config = dict(
    encoder_arch='vit',
    model='masked image model',
    dataset='regions of photos with short descriptions (Visual Genome)',
    train_examples=101725,
    image_size=32,
    crop_scale_min=1,
    horizontal_flip=True,
    method='mae',
    mask_ratio=0.75,
    loss='mse',
    encoder_norm='layernorm',
    encoder_norm_position='pre',
    encoder_activation='gelu',
    encoder_mlp_ratio=4,
    encoder_head_dim=32,
    encoder_fused_qkv=True,
    encoder_bias='qkv',
    encoder_qk_norm=False,
    encoder_parallel_block=False,
    encoder_dropout=0.1,
    encoder_inner_norm=False,
    encoder_drop_path=0.05,
    encoder_patch_size=[4, 4],
    encoder_layers=12,
    encoder_width=256,
    encoder_positions='learned',
    decoder_width=128,
    norm_pix_loss=True,
    decoder_layers=4,
    init='lecun_normal',
    residual_init='scaled_by_depth',
    optimizer='adamw',
    lr=0.0017,
    beta1=0.9,
    beta2=0.99,
    eps=1e-10,
    ema_decay=0.999,
    magnitude_pruning=0.7,
    steps=10000,
    batch_size=512,
    epochs=50.3,
    lr_schedule='step',
    warmup_steps=300,
    weight_decay=0.3,
)
Rows from block 5 of the encoder, named by matrix and row number. Rows with one number belong to one neuron. Each number is 128 + 32 x the weight over the matrix's rms, rounded and kept within 0 to 255. All counts start at 0. Numbers have three digits each.
# fc1: MLP up (encoder.blocks.5.mlp.fc1.weight, 1024x256), inputs 172-255
# fc2: MLP down (encoder.blocks.5.mlp.fc2.weight, 256x1024, transposed), outputs 172-255
fc1.168:109098128064054235086128122064157176135128069128166128128128229128128128128128160128128158080128128128128021128128092094196063199160084171128128128158128137085099038116128086128211128128128075165128128019128128128082128035124128168072056065162028133128
fc1.169:128128025031179148066128128152221105128159093128123110128164115089167158002165143128128128128128128128031076128182192128091125159128074141134128037061128123219055114101149128194145108135066128141128145060067094140026143128234176128128128128190128128128
fc1.172:128128128128128128128128128128128128128128128128128128128128128128128128128128128128128128128128128128128128128128128128128128128128128128140128128128127128128128128128128128128128128128128128128128128128128128128128128128128128128128128128128128128128
fc1.175:128128128128128149128128128128128128128128128128129128128128134128128128128128128128128128128128128128128128128128128128119128128132128128128128124128128128128128128128128128128128128128128128128128128128128128128128121128128128128128128128128128128128
fc1.177:128128128128128128128128128128128128128128128128128128128128128128144128128128128128128128128131128128128128128128128128128128128128128128128128128128128128128128128128128128128128128128128128128128136128128128128128128128128128128130128128128128128128
fc1.178:057128100128255128128128128128128128128128128087128106151239255128167128128201128128128128128139128111128139221100128128128128128106128222121128128120128189128022128128128169128151128069156255128128135077128189038079128122219195128128083136165206161082
fc1.179:128128128142128128128128128128128128128128131128128128128128128128128128128128128128128128128124128128128128128128128128128128128128128128128140144128128128128128128128128128128128128128128128128128128128128116128128128128128128128128128128128128128128
fc1.180:128128128128178128077128128128128038128129250123128087103064128128128108128185128052128194113128196128187166128152176128093128128059196153128046015024128128219128144128128128106128098146194182128074050053128174127113078093128128081112160078128128123128
fc1.181:128128128128128128128128128128128128128128128128128128128128128128128128128128128128128128128128128128128128128128128128128128128128114128128128128128128128128128128128128128128128128128128128121128128128128128128128128128128128128128128128128128128128
fc1.182:128128037128105128128128128010169128191000128044128017128255177128154128128233128128128087113054169128077128218128175000128128128149128199128128032128073099105062128128128177128128128128128181128128128030039128076097094094128087059128202128209128128128
fc1.183:128128128128128128128128128128128128128128128128128128128128128128128135128128128128128128128128128128128128128128128128128128128128128128128128128128128128128128128128128128128128128128128128128128128128128128128135128128128128128128128128128128128128
fc1.184:128128128128128128128128128125128128128128120128128128128128128128128128128128128128128128128128128128128128128128128128128128128128128128128128128128128128128128128128128128128128128128128128128128128128128128128128128112128128128128128128128128128128
fc1.185:133128060048118224023109128128203128128054128029070093072128185212144066128179128030128128128059165064128094184183128020099128057081128211114072128114128065128072128068064159128128158128226154128095128077128128016128098051128204128128128128084157128128
fc1.186:128128128128128128128128128128128128128128128128128128128128128128128128128128128128128128128128128128128128128128129128128128128128128128128128128128128128128128128128128128128128128128128128128128128128128128128128128128128128128128128128128128128128
fc1.187:128128128128128128128128128128128128128128128128128128128128128128128128128128128128128128128128128128128128128127128128128128128128128128128128128128128128128128128128128128128128128128128128128128128128128128128128128128128128128128128128128127128128
fc1.189:159094128128216204128089128105162128128043128128109065128128128103149073128188128128128097128059182067022000182128128113150128128128128228128128128128093149163060128128118128128103128069116092171119128038053168128128128128189128161064128128190128128188
fc1.190:128128128128128128128128128128128124128128128128128128128128128128128133128128128128128128128128128128128128128128128128128128128128128128101128128128128128128128128128128128128128128128128128128128128128128128128128128128128128128128128128128128128128
fc1.191:059128177187099128128128100128000119128033070047145079128232128128149115128157128179128076128088255128080173173113173128128086110131128154000142059192128128071100119084132128112103128181036128111128128078087097128130089165171128176081128128128130128128
fc1.192:128086067218172128103128128141107128128087074098094113197160128056128128079155113151128128128128200128006155118083100071128027099128128150201128109048157075145124124150077128026051176128128128119128126128095144057148060091128112238136128128128054128128
fc1.193:143089128140128166105066128128128077183162128128053111128128128072128143127158070128078080193098103080008031169181086128048146168153102179192000255197128128128128128128128158128101056128151180067128153068058128122132106128075109191133128048220128128128
fc1.194:128128128128128122158229140056074138128071128128128042128109075128139055138201211128153065128128128128165128148190049128128154126088029149130128128055052167005103000128195103128128107000128108160128155128031192163011038104111089088132095128076241128128
fc1.196:128128128126128108116128128128188163128000128128128084128159216150171000128188128128128039128128221128128048128128159076155128086128128205078128128171128147128035089093083128128128128085128128128128183081128128128100057128128128127097128128128128128181
fc1.197:128128128128128128128128128128119128128128128128128128128128128128117128128123120128124128128128128131123128128128128128128128128128128128128090128136128128128128128128148128141128128128094128128128117128128128128128128128128114128128128128128128128106
fc1.198:040128128116128128133128108045128128187080128148128068128179128105128128138215128180128128128023128082128111128179128024131128128128128193082000128128128128128057128128033128128255142104128143128128128052108128128128085128186128128127029029128016128215
fc1.199:163128162128147128073037128101128128113123128128079094104143128128128090128208166128175223128064246128128128230147128128047128039128128222128043128128128081128057128128128128073196142088128128128128128096128128128182105128128128119086128128128128128128
fc1.200:128128128128128145128128128128121128128128128128128128128128128128128128128128128128128120128128128128128128128149128128113128128128128128128128128128128128128137128128128128128128128128128128128128128128128128128128128128128128128128128128128128128128
fc1.203:085128128128128128128128114128128103128128128140109117128128128128128128128110128128167128128128128128128128128128128128134128128128128128128128128128128128128128128128128128128128128089128128128128128121128128106128119139128128128128128128128128128128
fc1.206:128128121120128128128128128128128128128128128128128128128128128128126128128128128128128128128128128128128128128128128128128128128128128128128128128128128137128128128128128128128128128128128124128128128128128128128128128128128128128128128122128128128128
fc1.207:128128104137128182128128128065128128198128165128050043137168169128128128128224128180128128063097128128121085128128128095145125150118128201128128128128128128128057128128128201128128060035128155128128128018087128128026114128167203090155086128088068128141
fc1.208:128128169128225128102128128128128128114000128128152033128177073129146128128226128128128128128083144114128128232128123203067129128128128212128056128128073110127034128214177177128128128036128128128128162079070156128049027128178128128128125121206128128128
fc1.210:128224082128201169128128128128175081201128056105128063165128128128128128128155156038171112128128184128186128128128128151128128128128100128134128051110128070128113162243128207149048143128190159128136128038128128133165067097211128128185103128128008128184
fc1.211:128128128113128103128128128128128128128125128128128128128128128128128128128128128128128128128128128128128120128128139128128128128128128128128128128128128128128128128128128128128128128128118128128128128128128128128128128128128128128128128128128128128128
fc1.212:149169063052128128058096128028179140128039161115088078128226248226128128128201228128128207128002183128128128199128128128138085020128128203128023110128128128128027076128072211128128217098185128128128168046149153128128128128114166128128128047128088128105
fc1.213:119133128128128128035128128157128128197059013019073106196190128101128128067145128128159073128128128152152060032128128128220040128128128155054062128214088128128112128100076126128155154091000128128128167128193128068168128128128182128057179147089178128173
fc1.214:128128085111098175128128128051128098211128128048099051085128224158128049108226160128128128128114128069128112215227128128128128113128128227128049128128128106128037128088063180111128128128165196128131138051091100128076123165146128186128085128199128128178
fc1.215:096128128128050128143128168101218040128128128130128102128132128128128129128195103128128176128067128068117128128128115128128081117077128218128055128128166063102048105000081250128245214128050199126128128107128128128128128128151000233128128011128026128153
fc1.216:239063128158128128079128128130128112128144114058128128187076133128128121128128024095128128131128128017107180224128024136098112187074128188087128128044128066097082128020128128128204222128128157205128128124128143128128128128127128111017041190000000134128
fc1.217:139106031128128128110128128128144128189093128176128075128156133128213128128128087128242181196092165115108041128128080137128016084187160145128128128128128183194128041128067128128179139057103154128012195010091082065071048146102102194000203015128154215233
fc1.218:120066128128128164128128128123128144100128071169003125128169198047128128196158157135128216046128083128207119128158073128028108128124066184187089128111128118108065128082137101163128128071190115206128178139101128128023128142128128128128000154078161128050
fc1.219:139128128056128091128128128128255099182128161128075100069128128128128131181160128189128060128045198128051061128128149128044058060150128155128104128146128163128088023227104230214128189128094128063148159085171084182180128108128222128032041153180128128128
fc1.220:144128081119128128090106128088128128123128040146011128128128174065128104128162128000115090128128128120128072107128150128128128187171128161185128115138128062128109128102068149128102123026205079128172128128128051128128128053159073128149128163021038128244
fc1.223:128128128131128128128128128128128128128128128140128128128128128128128128128128128128128128128128128128128128128128128128128128128128128128128128128128128128128128128128128127128128128128128128128128127128128128128128128128128128128128128128128128128128
fc1.224:128128128128128089128128128000128036198165207141157109053128196128128031128128233141130128128128226128128128066149128128128085128150128166128128128128128176119053107057091245128117128016128128092128128057076128077146051070059051128128128128190126128189
fc1.225:128128126128128192116128128128160105179157128055098113128169241188128108128188128173159018128126128021128101151201128128165106128128175193128067128086128128128077128128128207128128128128128255128100128020073128144058128128217112222000128128169121128128
fc1.226:128128128099128128066107128128193128224050081128121078138166167128128029128196138128165142134067255060128128128215128034128072096128143220118028128128128106128044101128061214075156191093128160128128128084097128128181107120183128035131128128128128128169
fc1.227:090128128102096128211128182128161128128128128041172000164208152128215128128173089145098000128031227102128128128157151102176015128128088179128023094147041155128122135128146178204169181128063165128079244128124128167161070057135089128128128043100216180164
fc1.228:174128121030128128128068128091069128071000200101128121128128079117128128128167180035149128128128200128193128128128126070192128128016192128128176128103162128148078219168124180128246090128158173168128128159068209176124128128128161103128128189128134128196
fc1.230:128202128122057128160034128021137049159128224145128077128108157128128067083167128042128136177072253128100128076166128128128201128128153171128041184088128128172102128046128255128119040128128191131128128070026142047128076092157128155193128124151128128181
fc1.232:128128128128128129128128141125128128133128128128128128128128128128128128144133128128128128128140119132128128128128128128128128128130128128128128128128128128128128128128128133128128128128128128128128120128128128128128128142128128116128128128128128128128
fc1.233:077128145198146210128153128143128021128128233180128128037128137128176082191181153177128134128128168105082034192152053242214128128128128178128097191128078195255085128086103128128128128027128205128128128075128128092048048164128164207128128045128128128189
fc1.236:128128128128128151128128128128128128128128128128128128128128128147128128128128128128128128130128128128128128128128128128128128128128128128128128128128128128128128128128128134128128123128128128128128128128128128128128128128128128128128128128128128128128
fc1.238:128128128128128128128128128128104128155128141128128128128128128128128128128128128128128128128128128128128128128128128128128128128128124128079128128128128128128128128160128128153128128128128128128133128128128128128128128128128106128128128128128128128102
fc1.239:128142128107194128072128133088128109114128128070128127199124214194142101128139128000128128136075143128128175128110164111128137042138128128153141154128161073121095138128081216128128218128109069128128136128099128128128092061128111167075079154067128128205
fc1.240:138143152128128128128128128152177169128000063081128033128070128067184184159173128128128133128035128135128066143123044206208185084071139163128137117128080088128128000128190128191128153194183203201128194128177131222151231128128196125128169074198002128193
fc1.241:128128128128128216128128128128128100063128137130153128096165128128128128128188128128128128128128188093169128159200128116128151128128128209128128128128108128115049128128096128142128017128104128128128128128074082128128077128128128128067128128133082128128
fc1.242:128076060128067193128128128086180085128040128055128057118175128213165128104208128128138128128088114003033128193128160128083134084124128217128088120128128128221049089043064128128195128076128128128128128080095128101098123083128036201002128109128128128128
fc1.243:128128182000128185038086128062076055128061193019050069128167092162128128128173128042182156045038181128038128088128169057221128047128128128143156128131128223128117129128130228035190128119128183047138130128128128128100128128183099008182128056094112093128
fc1.244:128128128128128128128128128128128128128140128124128128128128128128128128128128128128128128128128128128128128128128128133128128128128128128128128128128128128128128128128128128140128128128128128128128128128128128128128128128128128128128128128128128128128
fc1.245:128186128000128187117036128158247128202128078148128076128128223012146067067141128128128162128147255128128091128171128175128128080087128141128128084168043043180145128151038128128154097096128205201128128128045128107068128128128042128128156128128191128235
fc1.247:128128128128128128128128128128128128128128128129128128128128128128128128128128128128128128128128128128128128128128128128128138128128128128128128128128128128128128128128128128128128128128128128128128128128128128128128128128128128128128128128128128128128
fc1.249:065128128128128128128082128117128128224050128128128128118200024128118187062128128186128128115120128152072128128088128128128128154128128128128128107128128037128082000205128128128128128180128128116151128128128128052053128128232128128128128133204128128000
fc1.250:128128128128128128128128128128128128128128128128128128128128128128128128145128128128128128124128128128128128128128128128128128128128128124128128128128128128128128128128128128128128128128139128128128128128128128128128128128128128128128128128128128124128
fc1.251:128128128128128128128128128128128128128128128128128128128128128128128128128128128128128128128128128128128128128128128128128146128128128128133128128128128128128128128128128128128128128128128128128128128128128128128128128128128128128128128128128128128128
fc1.253:128128128128128128128128128128128128128128111128128128128128128128128128127128128128128128128128127128128128128128128128128128128128128128128128128128128128128128128142128128128128128128128128128128128128128128128128128128128128128128128128128128128128
fc1.254:128175000111126128128173128104128080167172128128019115128100165128128128128207163128092128072128096084128031150172208066128128128128128178212016048128089126184131128128107128153041128128128128128128128081078128238128154055151117200040096128128128077128
fc1.255:128128128005128128077128155042128128106128103128128128128255190085173036128199128128145128078128128035105050175148155037124104108103128240248128175088128139128057105128090128070128128089003148128077187088128211104128120128100128137052043128126128169247
fc1.256:096175154128198128008128193000128048128068128091128178168128128128201035128128128060128128196151186004059128128081089128128114035106128179128128072128220183255128128128113143128101128128128147128044118128066065128095159128229128128002104123128128211143
fc1.257:128182114002128085060232128077255128255128117128068009128128128139128073128197226065170128128128128103128087128165128098205128128122128208138037128128128138128088067128072220128134128128024128128105128050081182128128128128128128128128118128128069128171
fc1.258:128128128128128128128128128128128128128124128128128128128128128128128128128128128128128128128128128128128128128128128128128128128128128128128128128128128128128128103128128128128128128128128128128128128128128128128128134128128128128128128128128128128140
fc1.259:117004015128128106139128104091128172161128111128152168019216204128128128040128140178084128128128128116129128128128128128178128106141128162128118128128231128128012179128079176131128128144128171128128088128185065092128154183128091160128062128128168128142
fc1.261:128066088128128128036128128128058128159049128128068082128128128128128190100205128157255128128067219050128128163128139031128080128067128195128100128128128106128047128128128149009128128128128136128128128037082128128066089128044128178026120128177128128143
fc1.262:128141008128128128077204128079181128128128182106128128028172128128136093186160128198119166128128072085178080128228142128068128128157178185181042106128116125198089128092128128198044156124119128114086128128170128096128137128070128106128086128000128173060
fc1.263:070128128152128128053179091069166128128128128032126128128169115128133128014187128128169101128128162033071128092086128128129013128062211212128137128128174078128042128088149183128128128101128173129128128041128128128141062128218128128128107128128056128128
fc1.264:119128128107128128128128128128128128115128128128128128120128128128128128128128128117128128128128128128128128128128128128128128128128128128124128128128128128128128128146128128128128128128128128155128122128128128128128128128128128128128128128128128128128
fc2.168:128192188255078136084063128128117029215164192128255081128128089179128058113128128175105114095086067128124070043128163137128128000128183128115189046146071149092142149128103068128128220133186214128128128004166114128128149128128029094046174054190128128195
fc2.169:083063178194161123081128128180128249128128128110128128195128048125128128128174100205141075128128084128190128109034128198128128128184128128128125142117160128171111162156076128072128200128122128128128124128192128128143081220128128083128138105123166128055
fc2.172:128128111128128154128128128128128128128128128128131128128128128128128128128127128128128128128128128120128128119128128128128128128128128130128128128128128128138128128134128128128128128128128128130128128104128128128128128124128128128128128128128128128128
fc2.175:128128128128128128121097128128128128128135128128128128128128128128128128128128128128128128128128128128128128128128128128128128128128128128128128128128128128128128132128128128128128128118128128128128128128128128128128128128128128128128128128128129128128
fc2.177:128128128128128128128128128128128128128122128128128128128128128128128128128128128128128128128128128128128128137128135128128128128128128128128128128128128128128128128128128128128128128128128128128128128128128128128128128128128128128128128128128128128107
fc2.178:128128183091128203050100128128188106128163128077087091172128041212128128128229128128190128128128128128169063128128155095061128084074128255128066078128128128128114081128089189080188128089128079128128128000084128064128128119181088128066185128136105128128
fc2.179:104128128128128100128128128128128128128127128088133114128131130121128128128114146175124128128122128135153128128128138128128130139128128123128128128128128128128128128143128128128077138097128128128128128128128128128128128145117128128128128128128128128099
fc2.180:106156128176128128128136116128168182044128087255122128128141128244128197073143128188046159128107205064113157174126112128038027191128133121181057128128128128110128128047128090073128100128128199105128128144128128237128128111207128245114126058000190128065
fc2.181:128128128128111128128128128157128128128128128144128128128127128128128128128146128113128128128128126128129128137128121128128128128126128137128128128128128140128128128128128128128128128158128116128128128128128128128128128089119128128128128128128128128197
fc2.182:128128196152128128128128128128128128128030128128052146156137201178128128128177128128255220128128128128187128232128025128128140119106128255128184128128128128071128128137128183128128191128178128177128108079128128128128128128250255051049158202080128128128
fc2.183:128128128128128128128128128128128128128128128128128128128128128128128128128128128128128128128128128128128128128128128128128128128128128128114128128128128125128148128128128128128128127128128128128128128128128128128128128128128128128128128128128128128128
fc2.184:128128121128128132128128128128128128128128128128128128128129119128128128128128128128128128128128128128128128128128128128128128128128128128128128128128128128128128128128128128128128128128128128128128128128128128128128128128128128128128128128128128128128
fc2.185:105128128104158195085128128089128052128139128113135128128128115128128096128228128128128128128128166128128073182128128128128159128128128252180128128128128128128094084186128128089128128128128128128128128077128128073128128078128128069128128128128128128168
fc2.186:128128134128128128128128128128128128128113128128128128128128128128128128128128128128128128128128128128128128128128128128128128128128128128128128128128128128128128128128128128128128101128128128128128128128128128128128128128128128128128128128128128128128
fc2.187:128128128128128115128128128128128128128128128139128128128128128128128128128128128128131128128128128128128128128128128128128128128128128140128128128128128128128128121128128128128128128128128128128128128128128128128128128128128128128128128128109128128128
fc2.189:128128128061128128128128128077123081128128128128080128128128128128128128128255128128201044092118128128128077138128128128128128128138114244128010104128151128154091164134128089081128128083134128121128128119128128128128128066128128128128128140128117128139
fc2.190:128128128150128128128128128128128128128128128128128128128128128128128128128128128128128128128128128128128128128128128128128128138128128128128128128128128128117128128155128128128121128128128128128128128128128128151128128128128128128128128128128128128128
fc2.191:150128070113034128128196128128213146045255128204174128089000171090128209153151219178189144128128067128194001091127054175071128116076137221255128128114128128213128061128242114218145128048091161128128128138081168128181186000026115128123128104128183128113
fc2.192:128143128128016128128128128157000190040084128104185128218000161103150092128197032154130128097198064184116128000111128128194166025044128163144176128023167118178050093128143128128128052057128202121128147181128128141160051128088128150179147197057079107158
fc2.193:166106128128128103134115118128049168128085128160128128110149128206128128128128128189024083103137196104128128128088074039241114099087150129073128216162162155128183128048128146128128078128128128195128128128255190109112128128195055184099122076112128128159
fc2.194:128128128097033063017079128087176128128128180054149190094172055250128113070177128100171202128087128106209136128076128000218128000128232032086128152194122070128167134128113119003128128255239076139128095224224061052128128128017185128241195128048183128128
fc2.196:124128128032128128128128128075128128128128128128128128128197128128128128171210128128183128128128128128128128128128128076128128128128128220116128128128128128128125123141128128064128128128151128128128128091128128138128128128128128128128143152172128128128
fc2.197:128128128128128128128128128128128128128128128160144128128128128162128128128141128086105128128128128128128128128128130128107128128128128148128160128128128128128128128128128136128149128128128128128128128128128128128128128113109128128128128128128128128166
fc2.198:128128128089103149065018128128112128128128128089156128110087132152128128202199152128182128068128128128203209128128089055128128175128128208128128128099128128128128085128128128081128128128128128128128128079128128128128128109128087128040141128128177128128
fc2.199:128145095128128196128128128089128128148128128128128128128128128128128128154251128128128128128128168128128128196128128128128109128128128255128128096142128093101082128128128133098128128128128128128128128062128128069128128128128128128128128128128128128128
fc2.200:128128128128128128128143128128128128128128128128128128128128128128128128128128128124128128128128128128128128111128128128128128128128128128128128128128128128128128128128128128128128128128128128128128128128128128128128128128128128128128128128128128128128
fc2.203:128128128128128128128128128155128128128146128167147128128128128128128128128179128110120128128128128153128128128128113128128128128128128193128128128149128128128128128093128128128128081145128128128128128128128128128128128128083128128129128128128128128168
fc2.206:125128128128128128128128128128128128128128128128128128128142128088128128128128128128128128128128128128128128128128128120128148128128128122128128128128128128128128128128128128128122128140128128128128128128128128128128128128128128128128128128112128128140
fc2.207:128128128128128249097128128065162128128115128123128084128113128172128128236201164108120128077137128128128128128128128098073128144128128255128128099128128128128128078150128163128128128119176082182141128032128128128128128010204128128128128128071139128128
fc2.208:128128098016103170073128128128128128152156128128040128128128128128128119128189128128227128131128224128128079128148128016128128128128137212128128135128128128128128076100018128128128128128128160137128128000128000128118128128128128128128128165128128128171
fc2.210:200000091128064127104089128167000191131149108001202172181106183128128185066145049195017139128128128128128176167098117128255222098190128128128128072092128112128128199128109087128099128128145119128128142091171128128122143231102128128128128206203096132083
fc2.211:128128128128128128128128128128128128128128128128128128128133128128128128146094128128125128128128128128128128128128128129128128128128128128128128128128128118155128128131119128140128135128128128128128128128128128128128128128128128139154128128096128128109
fc2.212:128128128128128128158128128116128128128128128128148128128128130213128128157166128128151128080128128128059125204159093053128128075053128253128128128128128128128115128128128128066128128128192128128128128068128128128128128128177128128118160102128112128118
fc2.213:075128128017206128180200119128198172128154180237040128099065112228128182149128220128247039152117128128133039119178128128010240128102128139128095128128088128109128128128128128128138128151128128018128128114060128111092128128158203128039128176099222128128
fc2.214:128154128128128128128096128075128128128128128128128128144128150128128128150199128128180128102128097128128089128128054143155128112149128248128128128128128093128128039128128128085128115128127128128128128036128128059128128128128089128103128128119128128128
fc2.215:049153128134128128164128128076037128128098128128128128128128128128128128128255183166128128098128234124128128104128128128075128128166128245128128145213065161128073088128193128133024060089196128101128128048128128128128088128173128098128128128128128128128
fc2.216:145128213161104128004128152128128128128057128004128128128015169025146128119170088128128133128128212128095128128061102251128077076128128255215128044128128128180128128128128077128128164098128128128087129201128208127239128128194052128137128128035126160031
fc2.217:046075111074128128128128111150128128096164128196188128128000010135128173002135128000128128128128128171097047045128035170149067072128128134128114162078128165255011128034148095079104049128128128116128097083128031128104128128128128128095128128237128128128
fc2.218:092150128114255154197054128087113223128112137128024117128165062139128174128157128128096113199118036088114169128097128206090128144127128128000128126144106189141128128000151135128142128128128128154128134128128187204107168255128129113000128128128090128036
fc2.219:128149217255128148100099151128234128236128128193125128128128128193128128178137128115118128238142159183173121128129128203073076128128128130128033128128079214023173197101141053083128203128236022000128128040128151104091128167255144078000172128198128128128
fc2.220:141128133128208128128148128128128128154031164187128128128128128093128176173128070128086128128063128128061087204060128128211140128128128124128163172109172226045128185104128167139099119128128182128114134128195255089191121120161029049128128054094128128128
fc2.223:128128128128128128128128128128128128128128128121128128128128128132128128128128128128128128128128128128128128128128128128128128128128128120128128128128128128128128128128128128128128128128128128128128128128128128128128128128128128128128128128128128128128
fc2.224:154128072227094128128198128128211121175173136128196176115128229128098072141128186128128128120182128128135128113021093177128128194236128128128128128128128204128053191128128003105128154128148128128128128128128128128131081128128096230128128172128128128128
fc2.225:146128145128128128128109128051130128165128128067128128161128106128128128128196128128196128128128158128139003206128128128128128128128128255128006128128128116128072051128128128049128128128079128113128128000128128128128128128180047128128128128128128128128
fc2.226:146128128128144128128128128106169128103128128128098128128128128128128128146163112029128128128128128128128128208128128128128128052128128215128128128157128097128128073128128128087114128128151128128128128128128118126128128045138128128128167128128128128128
fc2.227:128031128128134128128146108162056172128128130122128179128012072076128172028131128080092128128124122128093082105058128128128128128072122063082207128194128128174118128128128128128090128128128128128153089162128108128247128128068128176128135098130116103098
fc2.228:128182128128128128128217136128109062161128059091128128181004152128122051128111128180121100159147093152120042128128137128095128089168128128024185128223128144075128092085151169094075128068031159106128128106128065128128148181159021128128160049178190128193
fc2.230:127081060128188000128221134128106076128098128193075128170128182116150128095128128051128128128065128128063128191084133201152128002066114162128121128166109220128128128120065089179128111128128231207128128075162100162178065158174067128128162081134068128128
fc2.232:128128128128128128128128128128128128128128128124112128128120128128128128128125128147128128128128128128128128128128136128128128128128128139128128128128128128128128128128128128128128128122128128128128128128128128128122128128115128128128128128128128128121
fc2.233:114031128040128193103224128246103128027128128128128152155128128000128123162113128098054128128197081128128128128099131160136184128085128128128255128097172255128050128136128154144137083047067189128128128182128132097128152128128176128128046065207128128076
fc2.236:128128128128128128128128128128128128128128128128128128128128128151128128128128128128128128128128128128128128128128128128128128128128128128128128128128128128128128128128128128136128119128128128128128128128128128128128128128128128128128128128128128128128
fc2.238:151128128128128128128128128128128128128128128150128128128128128128128128128119128128098128128128128128128128103128095128128128128128128167129133128128128128128128128103128128128128128128128128107128128128128128128128125128128128076128132128128128128148
fc2.239:128032111112126158106059128128128128151150155058117128179100158135128109103128128128173143175128188128128169150094128128128154092128128128128168115174128101111128113128086164069143128194128128077128128128128162096166115159044057125128187183161187128128
fc2.240:150154087106128103151128128000023139091161199149073165075184070151128063100128128054125104128128041128158177128128128128204075110255069041110180128115170128210128255069053084046014128119053071106128108079114094005074025128000128141128158197177196128067
fc2.241:128131128086128146128128128128128128128128128128100128154127128134128085128202128128128128111128128128162083145128128096128128128128128255128111130128141128128128128146093128128128128128158128128128128106128104128128128128128128128128128129113169128128
fc2.242:128128128128233240128128128128108147183128128121028128117128158128115024144196130128128128121128209128128000128161091128128128128128128255000107128172128149128104087128255120070128108128128116128128128000074128128105128128128226160128179078194192128220
fc2.243:108168128198128128226117128128128099113128128196168128098087174128128130128175128158003085106159131128128052058128157218024128143128106228128081208091128093128089080089209110138135128153110082094128128181016128200083105163255233073000128128128199109128
fc2.244:128128128128128128128116128128128128128140128128128128128128128128128128128128128128106128128128128128128128128128128128128155128146128128128128128128128116128128128128128128128128128128128128128128128128128128128128128128128128128128128128125128128137
fc2.245:020134144104202128128081148184128129099255086201128128190128128128139074128176128128086038167102096170255128032151250128128128142049054151128128037141128156128090157128218189180128128128128140027128153078128143172181153116128075073128090128128127128128
fc2.247:163128128128128128128128128128128128125115128153136128128128128128128128128136128131125128128154128128094128150128128128128128128128128160127128128128128127128128128115128128128128128128128128128128128128128138128128126128128128128128128128128128128152
fc2.249:100128128128128128128128128128099128128128128115128140128097061128128128128188128093128128128128113128128123128128076128128169128128092199128128128128128128128128204128141128050128125215128128128128128128128128128128181128093128128128174128128115128128
fc2.250:148128128128128128128128128128128128128128128134128128128128148128128128128128128128128128128128128128128128128128128141128128140128128113128128128128128128128128128128128128128128128128128128128128128128128128128128128128128128128128128128128128128128
fc2.251:167128128113128128128128128128169128128128128128128128128128128128128128128128128128132128128128128128128128128128128128128128128128128128128128128128128128175128128128128128128128128128128128128128128128128128128128128128128128128128128128128128128149
fc2.253:128128128128115128128128128128128128128128128146122128128128128128127128128131128092128128128126156127128128128128128128128128128128128161128128128128128128128128128122128128128128128119128128128128128128128128128128135128145128128128128128128128128139
fc2.254:128176000161241086219097128128128128100147195187128128128170106197128225128159085255048094113162167122148164234084064128138128196105128196128128208128159146128144103228185152128092099143128162186103178095235207128255070147161028185220106084128094128142
fc2.255:128128128128128128128095128102105128083128128128128128128128072128128063128255128077128128128158028128128128128128128128128116163065128188128128128128128195128128045109128128128128106067128128128128128128128128128082107128142128128128140128128128128128
fc2.256:164077128109128128099183128128128128128089153117198128116128055247128128165131128080128198128153062128128128128106128128128128128061128212128074128128166128128086128113136139067162128160104116232128128128088114187164133128196128035206128243114152128128
fc2.257:128128128074081128128128128047128128128116128047025128128173111178128128180168135000231128080128128101128095128135089122128128128150152182128050128128128128154142073128128163105244143162128131179128128062128013178200128040128128128128152128159091128128
fc2.258:128128128128128128128128128128128128128128128128128128128128128128128128128128128128128128128128128128128128128128128114128128128128128128128128128128128128128128112128128128128128128128116128128128128128128128128128128128128128128128128128128128128128
fc2.259:150103034255000128157128128179004128128128215113125128128068136065128026128128128147157128128168155097046069128128088117037208151210135128116233224128128132128092209097054080066128128128128128022128128246064128121090049122085148128229147128128254128128
fc2.261:002128128128144242102164128160193128167073128128128128128128128192128128128204128043216045091128097128128128255148128128100112127128128226128128128172128128128128178128128172128128128128128128191128128065128159000201128081220101199087128128094128128124
fc2.262:207128128152078168128022128124000128128078022028128105239021128128128128051165036128160191163183128123056222067068128016128128128028128128058255128101128082000067055127197128034239064229107128128123142128107164128128128128192128116114198128100143128255
fc2.263:220212053041190179080128128088128128128058128151036091128122106128128081184253131008128128039128128128115031224159128128240150067128128230128155128128172128145128021105106155128065000088128128128128128053128128054128003106101128178066161128128064128128
fc2.264:132128128128128128128128128128148128128128128128128128128128134118128128128128128128128128128128128128128118128128128128128128128128128128128133128128128128145128128129128128128128128158128128128128128128128128128128128129109128125128128128093128128148